Weights of a small self-supervised image encoder: activation swiglu.
Rows from block 2 of a small self-supervised image encoder, named by matrix and row number. Rows with one number within an expert belong to one neuron, the router's apart. Each number is 500 + 50 x the weight over its row's rms, rounded and kept within 0 to 999. All counts start at 0. Numbers have three digits each.
Before each expert's rows are labels from the 100 images, of 14976, where the router gives the expert most weight on average: "strongest on" is what is common among them; "place" is the part of the image that holds the peak. Only what is clearly more common there than usual is listed. The data: telescope images of galaxies (Galaxy Zoo DECaLS). In brackets: how many of the 100.
# router: slot weights (model.blocks.2.mlp.router.weight, 64x192, trained with AdamW), inputs 0-95
# gate: expert gate (model.blocks.2.mlp.gate, 32x96x192), inputs 0-95
# up: expert up (model.blocks.2.mlp.up, 32x96x192), inputs 0-95
# down: expert down (model.blocks.2.mlp.down, 32x192x96, transposed), outputs 0-95

# expert 18
strongest on: edge-on disk: yes (28)
place: centre (32)
router.36:446544483521543473513502544386597513511574512439548452522485434505444521544626530552529488453500460490486578432525477556449563451500465546513557444523477543492592518473475496470437555598545443503530509529435530509453616535524458493559475470436438445533492575419472435501477561460613499465
router.37:496497544569552618527555467553525545504572467527512528548471417477451493557546512458522539496540439464528541418534519454540501548569493540402513516526446391471566567545437351599491488484503450539580586467471420569526517521399450521443573522533487455497547460483430392558465488451530513529
gate.7:546551555499479532570458465460424558578446562529421481484488417565515529468570506472573525503557529412522437501542564452540428510418462413441502465436431455505527515522482537551527487486520550569462527537557538434583551537531421486470401586540595484520505494455422470512420506540591550588
up.7:421462466520513509437528513573540436492580452424512487529502526489351539543475422517471463449465514452502472457410470523484561512548522511543512515583510576482491426574519495500527568504474491461527521467454433569390489561451492535489559444394473497514491533561572624431495500433433449482
down.7:409419519470519486485519532564484428555589523548570565493471476451407509507424491530533492447443431494545479466453488516524484483528536562574490503521527608525498442486529488533478542543430427352485507489441423501422464430481422520502552559503472536490508489441509578479571593428537466528
gate.8:526466497485548484515457484522590589456474453487486505469619549454536556524460513460467542476468454493435555404514474482450488486568553564545476483528514504451554483431438463461569485503516547433583465460480616425547509518464640448556472528602499391494511442504537544547522494463505477542
up.8:533567479485511521494549536535385410549555478578466523591388461553462507480504522494527538537483568490541513573546502503551513499343486483458479529524477455527464526519571536574499507567516460519465525530532442562482496555555409526432477493483512622439520532507493442459530483494478520454
down.8:511444500476610483546468515487539547481402519514524515521563447412555478523512612494526515499443571491532456479406496426496492489549511459547518457453505477424436435499491469473463527628503544531478478498435568430470542571497524478552532482561528408497431571460591530425479607517519492489
gate.9:479541504500519484505517490442531496496477544528439485543489483528581537547596441503540564544409575468481543516509486496464503450491461517436520489534514455490467343535560540496526547605492506504506461525456444454505558581489446509494557436463423561524460460478560510418442571411499465504
up.9:508462450502516540451508525539453464487524430499551525473526520525502526373442538496439451442566444550494453462426502493504472526555554509506497495523524549546516547495475441495493452353447487459523526460538576569473442444516636523547490568568576424455564555517422530579546443572497513489
down.9:516511536488488546463503566525509500482579523404628486464509516479503565487567500461495560517435539494457539498557511496538555605495527376431500478550527526544470403428476538518520525573567550570475512438468420468537552517528500462438563494493462516495519499527606575502412512546517463538
gate.10:472497449460472598602519437448554547410553496424496397450513446523525499501478451518419496605497442400416470513510502476461616486440534458544386440548522549510540496465464535505540502475580516550461510608499575529536544544587460585485442519502407481521594422444446464447608442573512534581
up.10:520507545541466472569485569512500498534423444599492578557522607388509379573492413450511487455533445481504482513451494525455462544472502457444487548522560465366558512430522498562529475498407490538492522419519490493452452582329486531516523479415446587504527467380514488459497515491420469437
down.10:400472439540500566533499484503564575573469477475476490530532553402467529607514456470495469476442463431488471456549491485488505517556548478512417423589506557458491475517407513518454557468507492424453467509543590545478461446513537470497550393548409494495544464467476509461512448527468513583
gate.11:492405563435486419560508534481496465584527515407522522418523488569423500477470559448547519509575435500503477448457438476529637534460548524534511451511594513517547480526487527426427455469527482472504474450502465602486460455547506563417536528581604574455565526523531538552497449486517450538
up.11:583443498485485530540471537519452466469426550653554499532481554542494480406401493518471419542530418570583477503460531528516497474512541463490400531399517601550509495563471451447517493476517504449443519583477553509513417510479500495582478579441453546477532509441426429444547483543565517493
down.11:450455473461444480400532553450495539434469516522453503445488508494478478479503606401482526474416498523554425483504482495545545367565458574529554430458512552503509462548494493449380595469503394495438612550505573489489555621555448500497398499585541420488568544453454374516603453505385529474
gate.12:482478563501480458473515480474470444490398538505515462549501494541496462473492472464463524513483473435519498602434446429532493487553433379483513489453629505542505496471463547495445444568510520602504507481452410488483404572469429551460534569463561563465504464506513413631401580589473479469
up.12:531450537502481452484421454483562446546507548404493521499438543466476464414423515520488507485498517423471442554486514471544536554457496478465438503448485545524448368495607482474541475499450486615541493465431422490462413552488436502441502506572517537444493443528555439595556508511385511437
down.12:438535517506428505468496516549584473425521541541531404478482424519452536507441500516544513433483542532551582495468561559589563538499562575393526521485547495463542565506589448462492491498521457541448497467517416543474469520502434492419618488591448582388547565517392568416528555513478544613
gate.13:494516547504481599524525420449504593492449541439568485473495458450570460393564583594512457468498470457451472516597552501497476533619465571396474466571516521509470482511502464473459504468516534413447522511494524492497541442513449503604499502504555418468511515404459520522518465545519540512
up.13:527474454494505448470508614521484481497516441473429549550524494588392519607461449354518504549568519521554532518480508543504535505399549419555533534502432503442493557460508556521467489576466441603533480538524428493498435598518478470446503471487442616515495542561545464499419560510508455439
down.13:376549460536547525518521511570447527513586484481489551416369405427456452616474576520544501548473470427461408498511480412498476464402500477432478482521541441424515572520413541573517473478519566405452503578571484412476493445532469438533525473455502419584398550435568443536486447578510522549
gate.14:537508552465531387416532461507475528453387602428501425422523511547639510626465526535505439516496536453468517529550484559480565519514485378458464541511470507452494513542517482554479556461492483524507475521516465558559476490468407584473454483520496527531514451461494416500591478493445494571
up.14:448510506361505474529502611435480518540422592512403372514542510458534439610431527475539477463526472394523528506540418491478552546436503449499477514515395485468544496502455537490415566526484463505488440578527502520584428522392443502532519486513451535496527407475500568418607474412474493585
down.14:612532501478553504427506499606444497465465584525463418515463546475557559501548473524437456502450572391506561495508391463528556532496472497459407635560513396462508509569511466528539526458568468550549487479546486533591488471428456581514505477510535495400500428549533478467472366478487478526
gate.15:439508566529500590565461418494511533531443623368514509448577497502580527475468466556481478486559488533502437475585525474509484545553523446411466496463573507478498527470492473557595458376538481370525488534492540515501502452501464449522448436462443488474551487489497527506449461533491442639
up.15:521480426514505471427518569466423477449532396614562495570419513493424453489549535497528484512477500569514540553372494520488522440492501546575525490480447513510475489519491509394405526538455531618454494477513444473495551458518536577534564570531506519542467510556492511495508548492521533392
down.15:473473435548548484611431482475462559541530494400450553427463437372561443521487582507541525513481527535467439446437514485530525474520473500456516484515431438503497530437467461451553495524526582573474527464480452484494555572553493453465511537508413498522410539515543421505492492489414510539
gate.16:606526552486509447415510491451488521430460516461509445539514558585517477502616550437526479397405480481475535554480523553480571524495488523487497631506528451552529573446533453384466509455531471499447473463541511477536512462449518529561440485485542645528517529510446529546489547438516591470
up.16:450415426536425520531437484594573527566542579609414422525540487399426482502501490591507471524519537480547400474512519461502505442480460493512504431475516454517525464545417501498567549519400537582408469480503470485512571489560531510489409437493470419546509443456503495426512466576549512547
down.16:454481432538470457574437570487406521428421448418486541518451481514498461486511516510495518536552476429443546534403563485481576502488435487450544384596467502588446449479434560423503481438541509531427562471553481562508545495591501525465593466465460478442458553572470524545532541487460572499

# expert 8
strongest on: edge-on disk: yes (27)
place: centre (69)
router.16:516496569457493494450489577525472505516511488370553510560532597428516495479562580449456562566465526505498562538528435441488532566517513415506437467548492582440484405546441399485428482468517557477546515490486508485452493496423489487532412496520418506461480511462566538521575483592482482510
router.17:539521570564533478410428469525560453515507551395538584549401487531456515474543466552520529600538529471502510599517491470536575548510510476420499423496492525522458477480484525439557489450600459441536471455474471467430562550509425495503431474546505506446528588506618442435491458512464512550
gate.3:517496499430557539576434505530540505501534542476449533449561512510467448606482544542554440579446491498494421496488522468553611411478432564418393413508529543521504456474489519494521551472547505453485574562494526466483479498505528553560393430492460460507525642588465427512445487527488526582
up.3:551569436501370459407428541575447520467485466526485541485399567518443594456516479475518535470557494478432491493464499495497534459499507514515454578516550388494507496482486524506519415507489395522431484486490472501535496481474491424426548507545462434614540485567476456507604412452541426542
down.3:537480441478509417522466472448485523419444570487480556462558525460524496477476494593477488532496510518551450463472631526542597560477514544448478440606495559490408480423467539570494442537555459618456531527438509453504543496427494476464423508500562474468624517543545376394599574503481529519
gate.4:515482428473390437499580531521450513491395507510518497508440460553415463505596498528521480531456529433483564420521442482524520471554510460535527505550569503452531499467521468574501429492472476547458439409511514456409514444475458635477509380583545521536492482493559475585415451552537499470
up.4:497492441534499549406470533527410505533468442413558460508437437625482505462471480438488516455526435460510466487454491479562520476561568371508519525433550493513506525494511507507434559485467474628484498411529499402404520407559483515551526537429443591550441538468460489618468526628454444492
down.4:571564599456491519524504559482602417519479449409479452570454516454559436466525519499536525482603512337552459489459497507512525419522533441567506501542395485568488467490491410520480558492474582472646515478484565483484555539463508472524432503527499548529471508416483387563545514467533494426
gate.5:512489519455529498467462538423511433528493459429603523572450499426557507523540530514596508503491507546485478539505522457526447486432576426580508498545420438411527535497495460536458490533545565473530618588579577449570543559516529469583460577531442518384524549489459548495412424587515485522
up.5:471534520621537507489555485542448482488490501521437516491424506599483470554445464450439491398506509512441559506486459536499542490454433631502550558467534522486490465402517575482454501454428448617482484420438438546497406495467451443433560444440459515552501359519483517531638579443503465480
down.5:440502493461433512396509486542515519507472459586593410411523444482534524476601428507509455491535573453452558447472511506467511533504434459500522579478443548541540577538527552494550494482396540503463539522419505462489453440559558462546506488528577453581525487446425459563516557575419554514
gate.6:434499463517565551391519554647472517505517594485534441560547459505550571583474498489465412497503467476423486544479506281495521467482529647532521457509569441487535523482468457458490532422562475503457512489558536473485487494485475496518500538519473548505548444445398501591518441506448515528
up.6:520514416556432551421455442529426555467514482373521509464452437482502527487448431551490456507568480541424459530363523463520547522457473360436426532485590498554468504502426465452504567381486560572373491541546486462473498430566503472547535496453382480506543573462511501579517515604442475542
down.6:521550570447420514526558463478550476509494496330513443551496540458582471548520498518469473568586481394478490512537511599604531484559518464492519481571518430535467479562525421487514592501444579515579525447481467517509503581504561475506488554524496483400521527515516469514580372492497467519
gate.7:520563511413448488616491597524541563448500513546533550460530464437449535462555425352476526576516414531428448550484554481449531481581430503517489460574537497520464533472456472512495447567529488421542435550467514530563494474505522548466518528444544466501558595509519480476561540441497461577
up.7:489445477436511487515459427458489533488564599398470500388494496486466564461494447508518480533453452533508439503578579482493503496564513462494521444532570526519403570474512491468485389560546442538495432474498487601474553541550425473521494513476522469451510486568471562426444504561497517541
down.7:353612592513519462510429571412437468477568579486589554468486498455673550455516480501474508481516511526430444474452471511457406492482469421522516516476509475543554611458502475508542424457507466447486454517533509565521539505501512527582408511528481603495473479510529559524431522390483529478
gate.8:453553479579502485411516438525363453453455502508508533503445472587511539462510521416592430351491580503496531527488492335495542512425515452536520516502463400524520503490507500509422510508449545546465503435539499510430450465546460449504524475457532498486480506466634506507558541614524462483
up.8:554487449536474514579523524465590430514498440583593472516442529491502395455533485476597490505541485457545463455473452533429394532373479574534486541553437460500489488510436499415508485558458554465475453459485540607541518475491519457467534557395492461491566491472538496469562522386483507459
down.8:482363452588519468499451404465458539534500459538563508415557470583558517438520456505543447443524592554467582467553476481430437500486550420541491443591592565484446449498494469559487406502459458567438507445456525458440512492509480510421489533577473489541546535445486463596479537491551527463
gate.9:499470509514420542461414505584423471422538536482540470491486499468574481601559452552593566504455514532449459461506467546628493472485473535496470500524589519526462469465496462523501554418485461488461482634476508502469465514535442537569481379454509445476551505503600458422587517511521448509
up.9:427522525534544408508576453438608519512509447477483528441435484459462537429474607513457551568529550474519567523443518490452448512514420439448518565472467506483501490593537511478486471551434568521489504429466451467530511512494509489474618565540484561503486495512409486597469542445448546512
down.9:515486493591545480517536493537457507476420508543484483567477589486581472558488505479528400563477489500431430436550507508545493524543429481539545483519471418424508528512537519517481575403476500447482511480562540560551461459499535483555546480429510451507551358555590500403603465586382495590
gate.10:457516513499526582577487503540515589476490485540472536530546445443505539453441552557452451550502557507506451544433536448526479608527542512484458428469512533513494633496540430463607564422626535503482474544569527561553517463465454575499498504480590466398542533464587459392601464530531487536
up.10:483537493474489487477564386562529494524532510457468483498508442558548551421500531473362547473464508515501601502468543467477498476535474445406545492503548555498539555466435536433519489499531588458459477484525458481551580563532478588623566544386498415423534484474481557415554516485513438498
down.10:500443481458473539489533544426419434444569447482514460608479551510509492509524453566427501471481549558438379472495480443514474453512450558534469455605485515435483561584552487436445573439504471519503521568500509456546541560510475620509537585494525512507595469453474471450568549503480555499
gate.11:573425589567481513460403511535458541515519524521525602511478545462577490484572602537592535347505588514568409410430446457497446514470459470484497504518523487376498501538479531474573502527570423483523446475565528451529518311433505449460524536472499537486575471519521459626470566533460420490
up.11:599424573541487487498392500507469519538515542481532643490517562453588479465571622516591472332513567509558461419434440440500441504459455471522515478480482478400510512514482514468600517574556452419529414483574535448502557341499574424458515544452512520465552475556550458632444566517449430505
down.11:492520551544439513588512448447433548548418545544504558432524440485493489469515601406491448594477542564523484514563562556551491436522500504502510513435494493480458490431542412559520547475494490546470498438643508631459491475534475450598513514433448550472476515563404431543501560519473566512
gate.12:391538484539565376561439549584484427417528477480541508529548493551476420445512546494534493517507586527478479437562520482491423495512553468433454438587501480490496497507456448433557553539549568398488572504459572498484477585465484541519478494511483536465399500523559549511511517466489541495
up.12:496511442534554488511414552607469437393469499461407557482593471588536538529426461495500448427530571514472528471580560489544446466476548446484487508589449488469547482499517413405523520483538561436471538545500504445465446557521492457539491468485412495425412582447497486508449522495509559466
down.12:470538486536487529582503521505582578476495522476481505440505415450637419531485555419457469430497454493451475505601408486488490453496499510509508465379484486512590445521463419568545521496482526582480487523492445513561527522494482441376514506526496473514565492440461501524581417525400471466

# expert 26
strongest on: bulge size: moderate (25)
place: centre (61)
router.52:443468441407507498530557498496591555452413553522540459453570552457522555465549467466509501512443539499522537449545465644451605490569518498492560454515557543480516585590576432528517512523435460449488588474425589437502525600460549494565516477582579515514504572407501452482533544536449399560
router.53:547554482467528461505535556489531585452489523475509450478503481381543487472497539487526512499480536464565491401545466545501514489554563429550522434461468512434461476548539365516500532623498433440541566473496516475481613572502439564536511443524594534467515566464541385421496453494662457580
gate.3:505531529541470517558492436514527478558540509413496520483543486492582517510478437548532521398461473517508425532578544515475472482476367532517393530530443442463555498440442579481482591403538454434465503654481458554445558490491446569510527468534567552492524481444474534501503569423517517474
up.3:474454543480433531519511516510543474534511551441531415411504490536565508585513516626529561525395507487540500533553457583499445537476442531452421530555417439409518543523531601477526484415522415466496501596482441518492502470506401536465503484487520554425587449474509527447505520509455453496
down.3:399476606444475464422573488482508479496567472457535413522546573475491531492524415541534543516507470470538609547504531443465592571485411477463498586505489557529578545513523446486494490428546509482477460492476476561489445462528491523538498487527537476397611476486514487468450506555528542426
gate.4:487578543450491575560495491413420576535479551574501527482484557517544541532539533460582510502423482532439551491625467468440414472460481423517453529533467493573444449539525461525621481603538522519452527523514464550471504456540516481465508466498425488591470371475494537533486476485522412457
up.4:506471459567490485446463591567454434567483396477471538595504477539484559489489585475452498501515507451514491518423433519528504508512500546465542501559518468420555578496475513495426460417430501451550508423487506497493497600486533486496531487582625535374581514559490446549456471524488581446
down.4:480517597470473495470507519504601520493495503502645544539474616532504588505493557542498503500443521556464623491562529462492481496504451445418566450573542473605439478495484531512459521498504450576482567539456392475520556558390549469493540499542482533490454434501493580538475585483471564478
gate.5:468503431436553495372510494608510453507456566482476491577533539491508484463409509537425473497530505542501493527413526470490477523411516514448508519503508535467517660508492502591581474549443391496447515509494565442456467511553465479493486526517488489450564474520506514603547579583418479430
up.5:535499593549434494523517533398475454540549463413527437461464538486541491552624508462566561497470426493519497489531498519493482475545477575594465530540483422492488374476503516460391545384517564527548564490515444543552505509471540586459475527512505504509458523530504496406508401372541501500
down.5:537524495508489472486374520533487507519505552390430609545583509518532607582503563397482533471574444600495369555429456477536476537548483491497560487479529525509508553443512496457503554509478426438550512509440469451516408486557468527592424425385476488516511624555493498450464469526450542442
gate.6:524428484460504476496457507505502406606506609438462633503562459513531506520502531630510447433525536564494527496489492445448461487407459505514547446490490554542537483561432429436456509479438512573496506532458471454562421558514467483517390549485499447537532484485577508523450447495512409566
up.6:479509445378495491447494480497484543471514512560440555454513416487449532593497543475543587481491511429563487471512470479467522443572548608441513445601524529465444432434474484461488563460524501550475513510546508500443430553456550478522511495510574492412525501485464550378583527414493485554
down.6:461540458486459486482477525421525546576410602579480513455592446488428524525467469483520523445504550588626409555508485431474492434568500569502531509500617492458486595535530380543494484467462427503537499528490549525468491404509472548538453532504587542539461451495515504438535486535447448450
gate.7:468583543490494483505530592577579524466523625486532453467570465521403539443524466548556465513552505392465484644539547501462477520530480566519504530518512596492381580525474528472513491503454479584447478527481463557449479512425547501511562404458392489494486579473452519458556490524509558534
up.7:561465446475439473483500443465459535531491453535457556522422541511598478600503540441456516440376516520535507476440507541531456478419507407420542471449449439513580420516496472497575570556590554463510566570566439459545543537540450509440456551477575464511521443501529414550484484470520483493
down.7:564520543515545503528513486513533548498459450567491495510549490519524579469500563462474545492459478452535527522563499424447465495478507625471446550502520518517342426505462447514491391536472461535519461459453606499478533526396475544497480484476534482523525490486489433563478473517550517461
gate.8:425514444525502577474522530538564510465470650573539537427475428510449530440465499574540545457441483508502494517572513489538553563423450453396455442468487458527534542458560522580481513491526491467503508557521500610468519455469477474500534466452426452561448505481402608449545452496440519582
up.8:483502486502523636501567451547522435495523592573554558441481426542487467423385481539522551501499518499476490470474518454563574528428518521486537511510520455543478507443543511454497586462499487559479476498467502565447515438442525521509471504460465516562515491470491595394567455449383510554
down.8:582442542498476571523504522475515486412567563641538524450519479449456416407442397433500506502476568535554497513502627482543539537449405516514449599445464545573480545533665463553451396512504457502483505477511529517515441437436474511479505542511483559465525494481522523484542448529511533446
gate.9:482349459510542594608466524467465596542566496517411567482547479485452431593478469622516470421473543562522374501469504462489568541507454396536481478376508504592534443564520512503568597547494543572514543544463523468437564420542550502465480494549507537515524507485567517485493585508397529489
up.9:514667581506514404409543489532565401450426495445582458504438529521552566386549554439488495613539438443461585518528490487514434468512528625473539525593524486436457531457467472467480431473512489406487451467506464510541461575445469476525517479453455422469488501508443469482516426484597498534
down.9:494492546447471536546493527454536505537455590481500510437555414464566471511479431506460422384545504516473553466476506511464531469469512489452548436506495505474430636428577475421498450549497578522495537549498534484501571549470522487572391471580554593405506439563511497495518446403429539508
gate.10:454533528535535562435508424457570473452458540587545413534502512508557541481442572474566516497466495440542607486468594566554477508531489458459477393477497559543450479460518481593465375516479436485465518534432524521496440472499462474502515488479488400541420469556514535461553535577624514453
up.10:466550520502519551433500401473563536447471552593475366555486503458548510473406574464587489494499439431541581462471588596536490490526476471481499439505501583524418519473530477590459357528487422506461518481449517501540470493510453463553513529477498409507460482558467490495549514598639474484
down.10:506514477519509478443490547608509502580572462437545612485461572533505546514508543456462514430436561471379501564491509532473408431483558513521493483529509597486479476492391577415592583477476512491462471511556458505462478521505421469426491422466453473513506531489551476604500496516533517457
gate.11:479518552521439480415495454533386481499558527476486559592436437523512513520527499482480564597513536537508445573462521533471511627543587467432503531476489455527531534459471511438527478629489430550515534457629527556571550513407504458413429540535518491527557564555475484499511451494445596426
up.11:522467540528516480480507439456456498536532585568512506544581495469468568513470474475474425479495486502531404631452531497468539628551442413509519587409424587480374496536538480505498424500458471546539502507528481566487494420505415462460476515494538467553514578500473484532519499521535587454
down.11:550496543476446464447499515545415491582541520537417505554508535483413445415554498531478493514491488538438501558532513512558513566524494445502535645470410579513381534458547505456531486540530476484568535505537491634568491519489471569573494506506458558475498568521487537592530461415517526401
gate.12:492529603514501475493501463435537517490498556574453539475528487481571398554457432558515563593579518534480435479561535548480540465579551491506506480430523447529485569486571416531443545487501474489431519546494551395473429524555493482452517506538604506474485465440466532544492655513521469546
up.12:465465513506559545581508521486521521516565450461555439493540552452399543456471579493526461441440503486441532542474544417578461564456460541479511530541466473465462438502499538449517480492521513541558491432459426546573548526493479580494504501525413441514484554538514518516539309524495587456
down.12:437418467473476389457535429530601476493489468457583582561527535505493539518490574466491500360505498467445471522466504494537546405604536577494590461510486493487538537493486527515399511570454540527472563462466458506380510520399423557541495463471512482475563552420505402492416524376496538590

# expert 28
strongest on: shape: star or artifact (47)
place: centre (33)
router.56:542559471502550459521548445415501500412460425442471394483583531468534486500522527383463493457499597543524537397558469501470506489520552453556513482512560531433427511500539400535489459504557491506569566462495521491473461518458440537584427554548678516545460492435543450386503505515570394467
router.57:566480419480477439516618448506543482430510475374543472462482469519508495512548500514478526521527497485540539431548442465510518429568500474450545510491566486479449500563478404428502512600575537532443454476552420447546564526463461494440453524583589492450448511556562340576526419498613394502
gate.4:535518541445532500416616492486429491577592480498438626548470545512520537521506532497453564448475466481481421524511494447486486560404554446468496567497439387453526511548529540513508536396458429519489496481611498519584459449567484447469446503464611552506568468448522449444528479450447494584
up.4:507541533471533467522495555505441425598604532492532519370483477498527479516452532432519513535488467557512515520483508464535568448600536475532571496408383480494453520492447503574399509478528470511556440485502455474544476525505442578469489563483416576512478548468520597498484451489546565425
down.4:551506516433504511502538506510484507542581454405368467439548557485456473588548548507402563515452507468397468564490539500520566558524540545431503545476437481426549491499576500585469518445531536554496458537544445586521432494506465460501487445465529549457412483571544539495542422562402474467
gate.5:569427452547612520461539492513468484507547561522523487415510530474530509477478469460553577579484498566544413524519516512482573470474569552521461552512488358495576460491518440558481557396419414429553475590518498560516493541520487523549470500439536543460555439482582508461481454442434522534
up.5:517484601496427520582441468486494511516474435411489507516492462500446509539519576502496503363461486533508460457543553460521521477461398528567475547526502592406480475457553543486526531489464580575474577530499440492467517482462567455449541457520484453518432469514438597534512559526459532488
down.5:543449410515550529538412494425466491551454528509556552561556510536521525510461498504471504402523480520483472472525580504425476401503464548601503418539496475535531390451537494517465525494520486525463404468408518477463522506439486534368335497519473393573551493453496445540470500473468513419
gate.6:491512576528514531502385500574531469525534481574548539466480583467456550478560640506581469519512488495536557498476441491466511495490485475489457496471478462547519508521454530452505413539561515449475501514493457444463448465415456521465480484548478391561435539482464537494498499435410506464
up.6:482441440458602490461573525480469511511475483487485482572540442519547461528442456523419562513481501452426437542550544480479544487549494500483567444555605500445461516558526371560477399411438468534488502426447498524445553633539531534514498525458564560407484434490502487469443535513508521494
down.6:529607466486522539534556483608521513533525473497516619537407500527496525446526388510495492533557409450420459524490509408496517487541493454494525536548505484494476464523384518460631525453445541445468511563596484538497533440492532502543380464531446458585515496568487492561520412535451582510
gate.7:561454447414500479511574591493527499445539565467521486486532495547519479473518368414536532520509483554531453480501486551480511506526576516570460498639447560491469389451486430526471553446500477516501507568565535559458480462569479564432471463535437470506457564395495492499565500487547457410
up.7:509541552510485548541388393550505513512486438464489473444494489431442488549506494559520465484494519504520555473405510513539496485452506475483492517414485485512518580508485521441491534506522522494545560501450539453583525641445541502484461555513434479539538505526487569437391511524488566580
down.7:529474537471498483479579449557529506514504471463606447509483526479483522467461591446476515417470597454545571518390508462534544444545454507584508544478525489408552576599471475615413561537438494472515557519506487474517539526532434437552560476580534569449547514493545507415586594498488509524
gate.8:500464489489544474375487503584551548493529530505530464562424536447455564477461527462582588387446556455495461527557493546583516484348477457534474445526477565590445519510502531496483587499492411558552615545511510483521558489462472485531486500512535510478526553484492472502609546516583464529
up.8:477498503511488533589508477430446467495472469519482558411601440592510449523514475511477429580541467550512530450415516494432462481649549518447532538497519454430556486500452493495572438541485604449440407456497475469459465497506520485507505474502446469540477474494511514515334494475456495469
down.8:546597497489485507398545529556582473419416512520528527572528486538404573485515411476454520473528403492427444535521511580479567535493568551496602450566470471453513474492487493552492546478503392460515390497493490513487488425466437581524420451417451458475515563463418484409485433484505516490
gate.9:442527481510492399484559478456523452479418566487477492463576452586435459491485472579469446422458492482520481549477529470544486521505595553366535513492511518435504485545464563464420515573522387635548545480450526453487563376445450527480470545491511627563507489542451440468546547515519478486
up.9:550489564451511542474545418419420483516635415545474597573486495470503498554485616444460547586561493599423551401574480489389450519558523463594562551563465481477474508518564503508521449464556526410496487533475543477529444534633550501540440496484514526441494494436534570601513477425531498455
down.9:417529472511524489445484531468440476498491598569505517475505533480499414550535514566496539434491502458444469463426555470398473470551417514573513541443545522482531487632539516513515443538496479496501453594463469458443417469522474507514565464448500437518494506490487425552594529512482512503
gate.10:434501493471515500491472452504494504413460479495601459387479476489528506415547542448540482570408457466512621527450518455511527468504570481515434585541502510591569402474478512424439507494493598610522518515490530547488540441474476530545484517419429418438499515457483418476535494458454549497
up.10:571542466469532483576499429577513410478491504536485560553514558451387504471584439497528452490502490520487436453572548505434550586541553565417467526597518466467531500550580459588573496435644383441563439442545460421458469560540492530493538519498564479586457432434524552417470512516497489441
down.10:440422411509465582526480572527492527511461421408431549565441592468563404484476498489499482390516586459530499533507482483476586463520467394509504471499450449497463456482471453582465534514524545593478479450576460512511518403556567536508475483526495477572409559446576475512532516622485558506
gate.11:598603503488504517476587571473493516605563597509457531443465462556503467483530491496488541532522511590464503619614526436561450502492482460455562477502399469652552506468583471539595501522525471387589475476523456518539515425563524494389499508467506447534509509515462519564545450449478523510
up.11:536611475457502511437564543468510552602576537578560417375433441490453527500466565550528481559507492543563467468477435393487494506423459549444521545545515504539409466524414461485460514457509541453582461510463514616470531486554546445472484499522459477469444571476483447518501426523520638493
down.11:541534467449477483511449575405428443495495526432456462473482559540484453511497527598578510503540506463553504600430526500510515556417484489514508505542516459565439463531467500506489549494494613580496484469481449604477503530480527524386688519469497561454502507555513466577513518501470506542
gate.12:472589494402555486501474512552497551499515558421488580547544544589517469542481500549507389482432590538487323587451548528481503446584445566492500479449446541499529461517621491498465526479497475514523419578533518451444469392521532380539542462507488527458508527525499350460553534463492449505
up.12:479589507503502446418465525484528478472563536420408502539509484504523456528505474583520465466490578516493428516452430522495403551525399502538542498453480528471524653548612521525414565579462483494550524480544495414462465309539504347493528484573558480437507560444486394461494537565492429501
down.12:492549572608523497475536511500445489393471467535549409475469506536471437551498547550545522532555570597427589490464448453495524507393482427545460513366512564511500578489492573545463424421491548551437455496504520493478385495481475470465584540434439477531577440485435514553528551512538490460
gate.13:450497509466436539580497533551537559385443585488585487510485454484432566581523531501642526572502495535560514526463433517554585505582580507466491442506479476464499581586497423557544468593494536439469514519498477496466539419450495579583582445542451501465513657430525481489517480561530559535
up.13:530527504524495484416524446483478414582581419465422526487547565554534406427468433520352460506566471489445493477569516499455477447495467529527523525527473508528525416404529571471468530410483357493537468516489556516526430610571509440414426549509564483510490328563465462507446465449428454445
down.13:454463616525509520532448592511428572572380491602574490550448473493522534427495426458516442429497481445522463460480508567555476439394419480563478533495435581544486442468515533496559481517466563507466550435571465483530548424496526546508525505491486552576455517468453462601460456582533527468